config = dict(
    dataset='regions of photos with short descriptions (Visual Genome)',
    image_size=32,
    qk_norm=False,
    parallel_block=False,
    inner_norm=False,
    positions='learned',
    projector_hidden_layers=2,
    target_momentum=0.996,
    optimizer='adamw',
    beta1=0.95,
    steps=4100,
    batch_size=128,
    decay_fraction=0.3,
    warmup_steps=80,
)
Rows from block 4, named by matrix and row number. Rows with one number belong to one attention dimension. Each number is 500 + 25 x the weight over its row's rms, rounded and kept within 0 to 999. All counts start at 0. Numbers have three digits each. After the name is the row's rms in percent of the matrix's.
# q: attention query, key and value (stacked) (model.blocks.4.attn.qkv.weight, 576x192, the q third), inputs 96-191
# k: attention query, key and value (stacked) (model.blocks.4.attn.qkv.weight, 576x192, the k third), inputs 96-191
q.91 128:532455521503468474464467524484518533487517518471529523538478499537515461511531476491461483518519511472477530490523522468536484504502462470491528537472535522527529493493483528522486510471476474504538471527532531518541529515519530505507526465482473509531519472496520468498477478511527482455
k.91 121:497519472503503509512557504530548494525491486507487541502483473513462493509496507447503548443501530521467495503524525542473462543533500513495484442530507495456483496532484485517515560494500505508489509492493423520472515523488473493484486498436520502470495504513446501470512501534496548535
q.92 068:462513465484540511516520480507465489485512478508509452454515483449498510483471546495538503468507494541529484501505495514461543500510495515489475467556466489469466533473482481461504512516541544510477519481485470488459488467485479510516463532532533519457482520519480533498524491489479530542
k.92 078:498486533503510488466436503462464504478524541495527497517525529506540513511510462532508485582515478455504506509482486461527521445467493483492515548477489504542536510454508491488490434505488497503494503513516565484526471506499544492506520483565493496522520486507534491503476498500510449442
q.93 038:488518480492474470524500510448461493501541547482505448511507473480472460478522511489462459513489484513493497477493500455516527515503459468491514504488523521494514492472500522528512513527486479458528456512484557518471547491509519498494476485527529507495488485494523514508510470489475478472
k.93 041:471497477491520504539478508502513467515520493516490529489508472521521501487466486484527508485514522480490478504519522522539510466486498507493499455517522463461479518498470471478504507531460489482494551479505448519490461530477525464498519513512493483471455510545474468462497479510515532499
q.94 110:537464532484465482466480526482525523492511501489530527536475494524526504519512476510467478543535512468459524491480524468537474490492489495496497524461540508535520468501508534521483488477457466510529482525527527519536516540509522527483544462490468512540507474510535468510465493506533479475
k.94 104:495506467497509493527559492524535480530497479518481506469478467494436494492481539470499551427487518541487490504516533549455476531526511496499488463532499500452471492553486490524524545509527511496505494479499434507457514496505458502505477518449522486466498516494454517481525519506493551540
q.95 137:464527469496536527539521480509471464520496487519470474474533508472470516467478523488536514465472496531531472510513479528476533526520502501508492465528461478470468514489505471475526500534542527492481524471484470491470493466485460482504457537521520496471477531517487530505535499484469539530
k.95 126:512474524507493503476431516472467532466519534486528507526523535504544502504517479529498467567512479463512508490490473454537523462473493489499515530461497504551532501448515496488487441493484482489479499528506560481534478500499543504509519490555478505527511491507543475504479496486521441450
q.96 120:478537462503534519525522470505464471503488501515463468470533511465474486485479532482526521455470495529537467513520496525472529509525507506513508471542471482462461522502504465485522512537536537484485511478477477492464480455474469488512471540525531483463492525500465525493533502478455522533
k.96 114:514474526507506491467430501480479525464521521483517502521530520507540505497510460538498453560500488468515514476502477447535520466468501479485515539453509521541532518455508501485497442495482475503488498532518567484531475515515543506509526481552489492520503477502536485513477494496517449468
q.97 137:471537472509526529539522468499471474519481479507474462469532504459466514466491527497544513463466493531536466523507480526473536518516500508503499460529463484468471514501501472479520511534530533492469513466479486480470485469486468475508461529532534487467490537505469530499535503475466534526
k.97 132:505474525502494497472437517477476530454512535477511496517521528516543504516519463531485455560511479464513522482497476458529524462473484493488522535461491511536533511445524501489498444491489481496483498528506568475541477501509541498503516483550497495519510491495539480512489478495519443464
q.98 068:518465539493481489464477504484520532480505522499531501540471496522495480503539451493454470517528521471501526502514518453544480501509473487502509539491537524537538493489498509527477493483452474503532469543524518510530538525488547508486520471498492517548509471470520463519483497501518490471
k.98 073:486501481513517497506536501518550497537514475507501522495484467511446507505494526448492538430494531517466510488515535548464471519511505511477493447511516493461469498525481488510532559490492497492486503499494439539472515509492455486496476493450527484472489507523459502470521494521499542532
q.99 140:463527470503530521529535480506465473520481494514463472466525506455475502484485529496527524470462495526521465520509490523471524519515510503509501460530467478469460516503497472481516512525534527490475522471478485488462489461487469488514462535526532485467481532496468535490535513471457533526
k.99 128:501483524498487492471442515472472528460508532472513502526520527500539503505513477524491455564501478471520510483490469448541529464481494482493522543452499524546527509446517498490490451492483474484476488523511571479534475491516545494502522489556491500520512487506541477519480490490521454469
q.100 063:486543489516531532512513493535478471509509508527495482470512522476515562508453516521544531489489481549505463513481486538491510465497560537515476459501483461475476515509488490494518488538512518493449531474457466469479471504489490481469474538495515482480484524505456522472511523520459514541
k.100 066:513489528485461520485469513488443524488479498480529450488509519478528492490493488531501465542484476477534481496477467446515521490484488482512496553476465508538497510464514505477485431494524511519521478497504559494544485480502532497498498502556450520530515525477553502540482511464497438480
q.101 147:475530475506526516537510466511465466516495475521476471464535515460484526494480529494530521476493497530512472513503502531464525511512505513496502468533470485464469518515488472469522499530532532492467525470487464490475473488474472483518464530523518498473469537526470536492534497485459520536
k.101 141:503481515508503492468424508479473520469519524488512480517523536506535502516514474534484451556513499476491509479493487452530509457478498499495512529461496506537534507457499493494499433491493483476495499532521562474547480503502538496508515479543484491534504490495543473507477479501514446471
q.102 108:474520465511541519545521467505468477513497483513474453471522505457469515477492527485527517457481485528541472524517481513468530519512494493501496478547471478466463514485491462475529509521529537496490509473475472475471494476492462490511474531513528479471487522507483533497525498497463537532
k.102 099:514495531505480517485425519469465513464508524493517500521519530498562506504513475542509468567512493461498510491484485443540520459473496495506511532467507500532529506454523501481483438489484487498488502519504559482519484513487540494499533487565483512524496496498536489515477505496497441444
q.103 059:482531477497507478527492492498487492518481503519483484457528513468457500519481548484530509475521501534508470487512526522472534487505489511507523488535475483491472522508490477476524508519537518489476506498498455501456458483463483477525471530501522526491455526507474542507513475489468526544
k.103 074:504474529524496486461436503468457525471516541481484505524536528496533504530500475535485462567513497461503512492487471451555516484467506486482527526461503500539522494444490492511514465505487500472480500520510576468553481509499544483503509494526481481511493497526535487478489459507515450471
q.104 074:530463531498487484469475504477523510474517503462505516535489491544497469508532460509451466532510502464491542481511513449535489510522480466468503534466528532536518485492482539519479498473473468497552473529524542517525529507500533522496530478498478492527518474489529463486489470510521468458
k.104 082:494511463508506504512540501530554481504502483515494537504491463504468508491487518477499551431504515501469498506519533554467474522511496504493490446529527483454474495536492475499503568496488497506499533476488435539452500516496468481485503505447524502466495508503457491467505515522508558545
q.105 043:483515462509551532513506477507491484466496497507507474490512483449450458481521526500519490473481483545543501481535504475493501520521469468502527484560474505458459509465504513468532501513505513515525468455499486488475512469483476499499453540537543466479473530471493501516520509464470495522
k.105 046:479507519516500497485465495467466500456530532512518492513540504492563538517502497505524494545521466439481486521479484461555535456497513501506477532486518501512537515492519485457514462503463507499474511481506527502534486544488558482494532505553520520504481512518556497484469532485472460442
q.106 155:524474529504469482466496518489531530474492529473529527529463497542516461509530465493457482527501487463490533481509505459529492511502470478495521538467532537525532486483504524515482516469467473513533476529516529520540532505518533527500538461492488507526535470473532470509468488511532464460
k.106 144:490509478506496506517575504525552481518483473507478531497475468503457494493492510453490548441480515518486497508527520536484470550542483505503480453535514497466478498542491489511501578506495506511513515485468436529467529517507469496489485499445530503479491496477458501483517516520502546537
q.107 045:493504471505519549512563501497463483530522511517495507476526473476506484476474513525553480450463457519519495495496475523477507521513508477521505484529488510486509532515527504473520516490499537504519507463444486514490515455493485503488487543523492514496504542471475509501521524488446527517
k.107 049:485482555487491530473449496479457506451515525482530504509498515501521536507504466541510457550501458487532517510503476426498510511518478494514510554487479514555507502450541511486478477496510503521497473504463547475531467466515537495516503487546497521530547516468521488529493489481482459462
q.108 114:474523465497526530524547469515481476508477476521466463462532500469482513467490532482528510463468477530535478511510461535471534521504503506516494473529461488473467533495497475473521516523537524497483518457461476482471478459477465482511460540522521488477502519505483523496529517483467524534
k.108 108:516476527503481503483444519478475527449501529478518492525523518507544498485523463544501455559511485466528514475497467436527524475484491485508517546465489522546543506460524505488476453500485486498486488519509567470532484502503539510505515487550496495523513490493535491521477488476508447458
q.109 052:506503475472524509513486493480461489493515489521479447478524472472466502483470507513540496457509541519524470493492515504502538497520474500495479488530465481481473521465501477470491471530506512491484505495495464481469509502471498519484456525521535499497463511512471531519507491480479504563
k.109 059:494490542500522486478411477493469501495525516477520474520519511486543529517495480508505479580507516468488515505488501445541537454483503499476516538477481497521523525462496504504515445485489496479484509518522539467516457501511538519499523506524487500511489508540541500512478484504489472428
q.110 143:526462520508478473460471516496518534485513514464530529534466496526512470516517465496468479528525519470484537478519528468520482501504478478485518531472534528524529478484496530526474510472466470496534478531531536517535533523514536514500525460486476499532523465493533473495482477518527472463
k.110 129:493520477509500512511558498522545488526486478512473538500481470514472500508487519459493553437497528515468506511526534550478456537523494524487481455522507489460476493542468492516509569495502515512498512477484426535474521509489472480488486495430522499468486499519460504464514489535496548531
q.111 036:507496486510529533523511513520541473540503458533484533468481533499528555473455491502508533527462487530456484504474473509502464443464538523474491503516473475498512500496499518522503481529477499538461560479469485468526478540520518471479472517464478466483524535514478505460515523495476498496
k.111 037:506510493516470509533533517522485497525454483486531434492483545507509496486507525531486470488469501544539479481458467531467517477495505516555494512540511496511482500507516490485495452481523509507514473497478525470527502461482510494495500507548475485504536543462522495515525521446475504501
q.112 129:533466533493478463472470528500534536495509531490531523537478494536528488529519464508470492529520520463460529476497523486530475491488501504486508530463529512535525475499492522532476494474465470512529474535534529515527512527517542512482539456479468515527517460497524458498465499518529469474
k.112 124:486522468499509509524564484534527471547484463525485491486483464495450499490480525474512548438485521529491482511507533549471483539517507512510492456541502492452465503544481501509507548514512521512504505470492444522472527504492468509495482520444513509472482511503463513489521514509476548541
q.113 073:481519473487505521539531496535475470514493474523501502481518513460506553512452523524534518475486506540511464541502489539463505497479514523515468472511464458481469511516506457473510502514528522523455521483487458475482461487470481484493484527498506503486483525506488524492537520489480521547
k.113 079:507482533509478499469433507464446529473493517494510478512522524497522497494519482528509470553485487498536502488481471455509522476497484497518509541468468511541515508462518503495498431503503493490500464536503594466533493464502524498529512505543482512538523491472540500527496499473510455479
q.114 080:482524484513519517541521472501475469520495467505484469454535518456500523514481539500549523481483491534523458513509477537471524495494504524516501467528467482479475511511494473469494496513540528516451506482458474478458474493499470468518456537502534508465495525523461548510534503498456532544
k.114 089:518495534507493495470435517484470518478508511492521491509524538488553494515498480553498463567515490482510495503475478449537516465478495494511501552486501497525525497460492498511492446491484487509502485519508583468538483494504545502512530501544457509531495487488537493524480480473512438469
q.115 060:534446514510485488485493524462500515493489499482525490519480501536498450482542481508482460512503508449494537466524518471517487509516458458489494515468540525515541503494495525500481497494475457503551457525519550513538528490501527512501513452501476497522494490483531458508473483495512473461
k.115 063:480509451506530501509522492528544496505506502508483533490493478519477491493485505455501540448497516501473520504524528550488451526521498507472500448531524500474497493542493480507516565506475502483489518499491424513460515525503486500477499499429541477469495470509449484478507497515521567532
q.116 065:525477525509495478488439512508534535517495513499514527507483507537519501527494487528466509532536518477474527504503530491527468471511483494466515506473540503505523476527475529522474484498476468483506488526532531514543505546516515509507523467473464494543484476508495474474485497515528495455
k.116 066:500523476501522484517532478524536502525497497525472506482489496517454494508495521453481537443525542514455497505512537568485478527525513507489490441511511495467465506532473495528509538500518508472496495475518432537475521515482457504487472492439506497492483509512464498476507478522499531553
q.117 117:534472528516463476472486521474525521481502524469514519522461504540510457509544470486471492523524504459472530467514512478524482513506469478501524529476534525524531490494504522529489517479463463500533471527515535508531535507505529513510539467479490506525524469478524461503482487511536465455
k.117 114:486515473509509503517569502523551493533487487509471526503491472518450494506485519458497540433480513519474490509519523548476464542514491517486487452522514496457485491533477493513507570489501505500511519480483431525480516517496467492476485495438519492474475499501459505465508502520503538530
q.118 084:467529472486520509535526481530473465530496473508483466456527503464493529480463527507546532474463508533521472541482465528471494496490522531496478475537475453466462500500483464482514489525527535513466522472489474486464476495484481470487474535503519500452493540514476550487516529510457532535
k.118 087:505479536485477515498454504465451509479491509497520458496503535498538490481522492557502464569497476487543511485489476440507542465497512496515496551496486510530521503470522520497493443499495500508493478509494572473516504488503539515525508514574471522533508502492534499549486514471507444462
q.119 090:471533468499523511526517470510458473506488497503480465463528517469455503476489538483536505454465504528539464511517490523479542514527499494506492481542467487462463535488503468487524505532541517499483517459469482485464493457483473479512473537505534503473500539511486525512528510486474537537
k.119 091:504481536500493497475425502467478501463517523484516495524522520499574513494492469536521452554508496470511493504488469457538530454467492506500510525482516509543517511460501503475495461503477491495489513508499551479535475523504553496501527483549482508531506485504541483505482484497515448446
q.120 107:459520460504526527532519469506456471505488495516485460459533496459475501480485538500541515452469501528545475502514476514461523527513489497488506480538472492466482521489497478477512501531526527493475510461483474483462493475488461484504458531520529488480490539515474538500533495482465538523
k.120 101:517484532501484514487428507476462505462513524479525495513515526505573503516502469534517458570512494467499509509480478452543528456456492489499516530470510507529524502462509503478485459500477489509494508504500549475530481505507536491496528492558479502515491490511545474519469480488499442450
q.121 056:500471511488496480481463527482508543479499503480532480528491486531495464480550485468462467500510506454506541465520523444503494544514468449491530509478544519506527492481517535494496506459476459484533469533542545505519535482497532522512513490524488521543518490496511499503490463498517475487
k.121 058:499490465516518480522515503509560489501495504507473542490492483527451480507493499453480549461501518522462528514522523553485472502538511523466499455501533502471498507523496506499537552489481489511506521498494416522458512533512464485476478498453543468450491473503470482450525480546516533534
q.122 133:526458532508476476459483520492524535490501522478516521529469495529508470519535463496460486526525503458482538485505521458537480506501470476491526525475543523532525478500503534516489503473462459505537476529521529509532541523522538508508540458496477505529523471490527475494479472509527477460
k.122 126:497521473498498504507551492525545494520501485520471535501483466505460499504487509461501547425491526510464506515523533556479460548529493512494483447526515492457468496533483496509509573495503512515495518479489423532469519521501477494490487501430526500480494491502462492472513496534495547531
q.123 046:521466519496483503471504513447493498498481517497494465531471518507465464509550512463467486514529501483546503484555500448489538520531455464476544493525490525484528503460506537500482536475500506489505443492521524542494537486478521519556513495524521525491523476502490506504488431491513512512
k.123 043:498475480515532481519481498503529489498516499500473554507502479531491501536503481482509530482492515500461521511533520496523480525524498515480489456480513520501491519503465482530551585476499473512488502528504430496469494522481475464472496458440547495450498464528467466470489463525525508536
q.124 100:469530470503534516524521490511479467525497477529486472472533507472484537485475523509537516483477484539515469512485481535476504483489536540508494473536467460466480523509499466479512489537530532508471526468480454477476458493498475477479467539504515499477491533518476540498526520484462523534
k.124 096:521481537497484501485459507476445501486499505487513461496517533493546492503499500557510458555496483487529484489467460457533529460484499495515506556469481498546511500460518519497480434504510493504505487516500575463522488486506527514517512514564474518539500512497554512532474498460502458458
q.125 067:533482504491468484475489507480499523482523533481509497514466509535507473501517470497470483509519518467489515492491509444528488519532467480505494534472535531521519473490483511527479525467457462507540463535525527508543552520524517496508526474506481510525521455467541476519466499503523487439
k.125 071:501520462512517488524546486526542481512491493512482534503495472524448490508485524469479535437491522510470502505511536540482460538516513504492474466515518491481485507527493498495502554513496503514497521476488433535456512513482464493508481509445530505479511495530456504477517488527514539533
q.126 133:473528476512531509529498480509475467516486483512482466472533517464475522499480527502541525464498494525514461520507501534470527490509504512489515467532466475469465523508493474465512488529539531488461512463490465484466466488478464481513459540512515484466471539531459533479536494490462522529
k.126 122:507489529502486489473422525475477525472515515488513486529522541505562496523510478531497458561516502468487512502478496464538510452471503493500508533468510509537522499467508488495496431495498481484495504532529566471537485515501540488499516490553465494538488483491540467507485469492502456471
q.127 055:523465504499475464474441501500510520509525506478503501541465513534523496531505475483450486522522529457473526480511532478536476503487468468473518539473535519516498487483467533504485496483467455478514472514530509516549492537505534499524544478481465487531480489527511453496490484538550475449
k.127 064:497510469499525491528541501520534489533494488519476530483503493507477500496465515491501557420516522517446491505490531554490466501526516517480490461523516463463461481551469464498501529501485504483509544489485436512478531541483473492469499482452510490489484483516445493478507505512508538559
q.128 164:524470529479470500463495528468530528500489514470525522534477482531499463495529471476471482527493507462489535476518499466532521526476472483518529525466532529524531488496511533522465494475470471522523473525527531526525526503529534521522525463478508523532507476469522463516470503489534465458
k.128 140:474540465511490525530513509517507472534491462527465497479497480475494527512481525517523526456513492529498481541501515520487462503536474535518457454564488484455463518544478480498487545515502532514499517475462435515464517507458472486482469527484486515480475510484460516462510488516461531526
q.129 125:472533470515527502530500477533463470492519505530478476466528512458500519511459531523540529467485492529507473522486498525467483479515531513483478472535465482467457522484487465502535496518538524469467528466480471468469470485468466476483469525528508479461491527530478531492531499513476531538
k.129 120:517453525499509472471466493490494530474505534460520496519516517529504493489519472494473465535490511486504502458488489474522540496461535467480554546446507523541538486445512529494503449482513475477509482528547558493541478500547524504529516478525519473517512494512549472528486522493534464473
q.130 145:463538479512535506535497478517469467490511491530471481470527511465496543501474530519527514468495487537512478527477497537471475479522527518470473471537474477474467518502482464485532497519531526477472526474471475472473468504469473471478466529530502480479494527527470534496521493506469537531
k.130 132:529455533492515473473486498475492528473516530473526512520504523535508471491532466486474472543488509468499524461499492480517540488465526466471538540438511517542526484450526519509504454487501469480506484526530565483542480500540528510517536483524507481511522491512542482533483516489527470474
q.131 038:509556497511507498521456482491501464513530449528461476469516513482509528499450483508542486484516493533497449513468472495497493480526526539573468492542490462490501497521485486499518486523518520487504497506481462513493472506462462494523482501532520487496454497494511534489497526470445512525
k.131 049:526488508491548477468485487521504471472530540485518451525520507510470521498524494504481472539477532497504479470497493484517505493506534481468535538469499528511544489470518551540499478472552469477503470507574571469526469484544510521512484502530517453522515505498529489536507497502492478455
q.132 132:471534471526539497530490470526468467498517496524472475469525508459505523513474525519527523470496498539504471517473500539479485472517513513480478466545474475467476524489484476492523502519528526469465526477475472476472476491472463472478463533517505474472483528523478539478520492509469524541
k.132 124:523452532496509468480471497477503530469499538471535491519499513524501479494516467490475473538486511482505514459493478470521528483466525469478552545444504516539530492455524523506517457481504472485505478531540556489542475497541531518525517482523499484530528487511546484524487516494533473468
q.133 119:523466524473472501473505525477524535512472490476536527532481479538503473484538480492461471524504502470501521484522497463519513523496476498533500519465525517531532481508526520514467491483461464530546473527516530525533528517520526518516533464476500528538500463472523473522472509483529470469
k.133 121:470542467510489518525519510522503471521504469536470504476506498466484502521473520512520517456509485532491498531506508535481457516541466524511451450563489480454460507547478475508495547517491532515495515479454444506458523513464475481481471512489502512477477510491445516469517488520474526540
q.134 124:527459528479463500464499519468534527505481493477512514525480490528510487489525463476468478528507517475501527477527497466519509528482471477533531528468540530525534486503505526509477487476460474530527478533517524522520534515533530517525533461483497521522502466470527458507475503501527478459
k.134 116:480553465493492528530510511525510480532491464529476489482506479472496513510482529505532532461508494532486493542506525529488464521526460526521458459557485487457474512552474477504488543513497534512505519479465438507466528499462479488480470509478489524479479502488446511473501489514459539534
q.135 031:486463508478470504448500512485513536500534522514524503489485522492488488520507468478498474493512509476503545524501525487534541509460492503459477495451505477511496496524455514461511532499435480505559468518538510486544548520494491512498490512469544493538521481471471477515499529541536506446
k.135 033:482502509535453533518553537532519498507474496516475533502456499505507518474485486494507502493509519502475539510550513511529467490460466509503494480507527484494482520502525512474479538513468530491469490512447498537484531461514468508473476495453462512471513500514472468510489470487525510559
q.136 101:541466521473474489465481516471535530510491508461538527526470493533510468497514467482478479535496522474490520479509505462530515527487468476529520520472533510523526488496502536515480491468466460517525478531521540534524532514536522526529522465477501532527501477473519458501471507506520481453
k.136 108:470550459507481520520523523522511479524483466537471502481497493467478513510490517519521511457500496527489491549499513524472455518552456520522461452551495492461471514537470471507489556509497531502514520473477436510467537517463471488482463508476503526492482498486443521463504487522473534537
q.137 148:466535463522534508524498469522467480499523500530481475466536521471495522516461523527531523463492492531497476528486493535478484475507518518476477478534467485472475522490477475495525506523535537469457521471478477466472471498469463480473475525514496474459486534522465530477522483518472529537
k.137 132:529445527501518470480467500483491519473507527474526506522498515534501491489521473490467477536491510479502517468501481468516531483463530465481550547444508522548544491458510529503513463486498468492509487526544563485542472499541519517516523475518507477521523491514548474537488515479526465461
q.138 120:479538464525537502532499467516462477494528502536472490480523521477501514514466529526535527475499488532511473530478492522480484470518519519468474473536476481474463516496488472489537502515541521483465518471477469474479463489463467470469471524518499468480498522531477529478527488508470533529
k.138 122:527458537504508468478490496488500519469513536460529502530508513533506478487527481486469475531491513475510511465497487475523530487476533470486545540434507526540526479459515523496516454481506458484505481531530563492532484504538527504518534474528503483518525493516551484535483513478533465474
q.139 033:472506488526494509512540471524510478493499484494524473463513489474465508505480486473506516477495449550535489482520467477528520508482506523480504526489488486465534546466495475497532523483533539538447501463475513527509537475497507491486512491467515482458487533503470507466506489476519511527
k.139 029:484485479489535497545487467492510451474519506532501464508529477517519549499500499513539487517550493509506477516482520501516505487446485518492500527530523499524512517500455484526488469492556478540537528464540539463531488489458476477503485484510516464532486524533530507499484474484502501422
q.140 048:456506484499503508541531481540500494496519513530486496457526502472513547483484537529558514468462531521503489534507497527473536511523504495525466494538475471459452506493503486478526509491526522540500506483479465464457469492516479487470466532535502495497495529521492531488526480495456514525
k.140 045:492497535520513475489477472536471496509499523488478466470498500504514533512470516516477496498483511517491478507481498519501493472478523479492509517432462499527520514484478506499503457493578503470458515484511570420518467531537491485466502519500493451475539526534536486505539495533517495480
q.141 093:467545481515543510531515475519474462476510511545471475477535514472485540506468533520538521465486498522509461528490493537473483492511531521472472480535455490475456502484477468488526504518532522492473536471486484465463460500478474490490478532526506490453482530516478543490514492498472517532
k.141 100:517459515506520466479465479483474522465521536470518487525508527513514496503523483496472459532491506483493501472494486488505542487469530470464556549449502515539533491456521529494522458486513474478501494515536576485543460491532516508507525497535519460512521502505547477527491506491525470461
q.142 099:534463533491465482475498525477533526514485516474532521532469497534500473496523465477472464534512503473475522470513517459521520520490476480537516520460532524531523468527511523521474499477468458519532467534519520518531517522515534530524536467488487531519505469483530455512482503501527475468
k.142 095:477529467498477531500533531503508485527482457518484510492481473471484511503480517510510524461520483528497490544515517517477455520542469516529454451559511493451481502555485488505486555516478517513499506497467439516476553528456488489479480504480497513484480497482444504476511487525481538542
q.143 105:466533472521529506521498474516460480483515498529489493476524511475496527513473536524525519462498495524501479521488498536483486479505523507467480464524471484466465511494477477485536515524546523485471527461468482474475461492469468484472478527517497472457496522519461532486532495504461535531
k.143 107:510447534504523474468485490490482519477513529473531503515513529535512471488517468493477483543486517470511511458501473468508523482486528470469540549445501518540530494462524523493517454492506471473486474523543558483527483499544524508530519480529510473511523500512536479531489519490527469466
q.144 112:539461534488470501469498523484529527505481501466532527526478482528509477493542461478469490535513500478499528477518496466517515533490476484524524525464531512538524495522519523515463487466471459516537464526521535519531534509526533516518526479470487528535505464478524458516482494500541481463
k.144 121:488546467491489526524522512511508480530488465532464506486495474477493507514475523499529526456510494530506497534511517521480474514522467521515449462563500477449471504558479474493485542523495527522494524483448438515467527508455475495480473516477491517478475513485457512481513491514466530540
q.145 082:525460520472474502468485523469538513526493520468535513531485482522500477510526463489462473540500528473477522469503503475513517528492482484541515519467521508524541473510515527506473504479455468507524483527514531516526525522516537533527526467494502525517498473459519456507466512504545459467
k.145 092:473535473508483529512516513519514490526488471530469492494493476460480511504468526512527503459503490522488499541506518518487457513538470535532457445554505492461481505553493487511484568519496534504509527483463428514471524519461468486487476512471501517483475498476462516468508494508467532531
q.146 096:462537471525536502537491476534457465492509512518469490473531523462492514505467521519543515476483499541509461509476489522484486487515510505471479466532454490473479512479480471488519503522528530477456521478471468469469472486489467484472461528514509481456496537529483541473534499511471519539
k.146 098:527464540514525472496475483493493521470493533472520494524515506510516492482514470498477469545490500477507503472488489476505540489451538485487541547442490513548533506454521523482523435486510469479493487510544551477534462474529523499533521497523504475518522505511546490537483527489519469464
q.147 087:537461519494462484465505535490514520517471490451524529527469489531512477493518480490470474524503511480480521464512494468528510506501469495525506524457537519534542497512514543500479483466463473527538481543519517521527528499516532518518526475471476532527510480462520456500482490505529475465
k.147 096:479557485497473539523539510516512491519495447523485519486480484489478504505479519503526529456527481518493510527520524517480468515531468539538453457563505481465461504558485489505479547502471536525500506482450450533472542501457474502485480511464484531484480488496464510480500495507484535534
q.148 110:528466516490471500479485530473530535522482497470525516540470491522499467487527481490462469527508522478482535471515509477533505521498479476534527521469526517533533483492515531521473488480461470517535478527515518521530536513530522532516530467484497527521504469479539455516467505490528469451
k.148 117:470539461506487525523527503516515479512501483534478504486508492473480521508471531509519521464502496535489483541496519536480461502539465518511469458564497483451474515543478467500480545518501529512497514481463440511472531517475481480485475524464496509473474497482445513478510482511475539541
q.149 072:455545484506532506542509478506455487490516486533485493479513495448480521503471526521542508459486488525513467528493483521471480485510511503477472467526459498454480525473489462485516491523531520474461528483485487471473477486469460473471475524499506470475498528536476541507530498484486511539
k.149 081:511469525500536469483477464493464512489514540466508489506520518528532490474517493486497490548500500473515507465493486493519549478464542484478532552433503499535513503460505504497530435501515469487485501521525568476514467480523509499536509490537496481510529500528538488517487499484514469465
q.150 102:528458528478463489460498513471521517509484504454536509526481487537517455508528472485471491530501501458481523487521506469517504537480468486509519527461528517530532484503504526512472496473472466517519472540534536524522532504536538529507534476476487511536514469486537458511476484518537468467
k.150 107:487553470501471539519514518509522475534479465535479497477486472467498512507478527510530523470510492524493488537504499526491469524522455537536463460558494476462472506548476483511482554509479540517497510479451431525473537514455475501484482509464485531487467501491450511474505496507468525525
q.151 120:534460527489480486471483528476534536504482504457535516540466494533508471504521477479478481526502513475494524480526517468525515527478484490520519522458539516537526491510507529521464489474456464520519470523529527525542527512537535527525534463473489523534515472475534462498475489502535461452
k.151 113:488549480492488538525520517517520475522486464525480506476490476475487532509470523506533527468517491528493495547496513520482459524528470522533460456563494487453478512542475480494484555524496535519496509483465440526468534499465472493471478512477486524492483507476453523474502499522462536534
q.152 114:474532479520533500530504479515477467489517492532488484475531514459503519503482529527536525483492494533523463512493490526469493480523526519473487480527466483469473513495490467486527509522535537488484533469464464466469488484476474473486474541523506474460487533533474535493532498513471523550
k.152 110:529466526501506481484482494487491513489512531480525491512503509524507477489518477498483476541492508475500513469486492476516533496465527481473534540452509511554526494453521520493517453477505464481492479518535573497534474476531522506526532490528505480522534490510555492541486522487531456460
q.153 111:535468527485471498468493517480536521522480499474536516531463487529505480493528466484475486534500503468482532466526510473530523517479476492523522523473523521535529491516515540513468489464469474532537476524511535519524531517527540526514531471472497533536513477477534458521477510499533473467
k.153 116:485547477499494524529518504511510478530498461533465511484497478480495518515478520503529528467512487523490484539514524525486469505532471535523446463567496490451476511552473479495485546513491533529508518472468446521472520501462471484468483514483503526478475510496463517471504485520467528536
q.154 158:474538464527533508528495473526467469488513486530471477471521522471488528512471533521524518479501484533506475522481494527465487468517524521468483476526469471469464520493489470481529507526536538467479535467471468475473476491473472470487476533519498480474493532524475531493521502507467528543
k.154 146:530457533485511482481482494472490527476499529475538506530497511530509486476528472487470476544493508466512527465499495469527533486468532482485538544453518520553541494449519537498504467483496463487504483520532565496538473494534523514522537485517511484523533488517541477530483520482538468464
q.155 085:524455525479459501462493518470519535522488497467527529516466500546512468506522482483472477533506491468491523464511494462530519522504493490523532537451526509522520479523529521505485505466469469525535489522506529517538524521525519527509539472476490510531513478460533466519488509510527472458
k.155 100:482557473495472527516527502519517489525495462529474509475490474478484518496477532505521535460512494528502502539518522509487471525519477539525445469557500478455465515550486471500475542507469536533499514485461446529459533496465489489481492510480497521493489499496462512482509502515480529521
q.156 119:468537476525535511532498471529471481478530505538464480478527518475493531510476530527524524462492500530505472529479495524473477479506521519483487466532475479477474515478468475492534504520526522482457522471479478478477477486471472483473472522528515480469490534528477531482522492500466529535
k.156 116:517459527499520476470467493481487531473513538472533488524509524523500485481521474497466469533482512482504506454488482481509531493475537472482553546439499519550538500450528519501506453478509460468492489516546556482538471500551526506535513476517514480511522491517548477524488514490528479459
q.157 080:457530456520541503524506468532481465481502501526460480461521516466492537508491515513520530480501471537523458522483478520467480477515528523481482474525477477482486518487489475498516513533545531479477514478477479474469466497487467468493480540515502492474502537524480546503526496503455530545
k.157 089:510457527514514481487459486500472507472511530474533493504511529512537502489508481503473494539489518482508501469482495492524539474460532486476553533439498501550524501455506527486525445496512458494480498525531562479520452491544513511530522493527496467504514502530550491525481509492520468447
q.158 153:479529477520527496529502468529457470500523498523472478467527511468494529517468527518526525470494499537497469516482498524469483476513518523478478479531474470463460513492490477479524496531539536483470533475471479474467467498474480480477472527526507483460489534532463529484531489507474529529
k.158 137:522447533493505479477480495483495521469498527466538512525492507537511475482526469490464474549485505471508521457502490467522533491478527470483549549440505514550530490457519523492511463486505468482495480534536552495539483497533526521526528480524510481524517486512547477535479511485529462467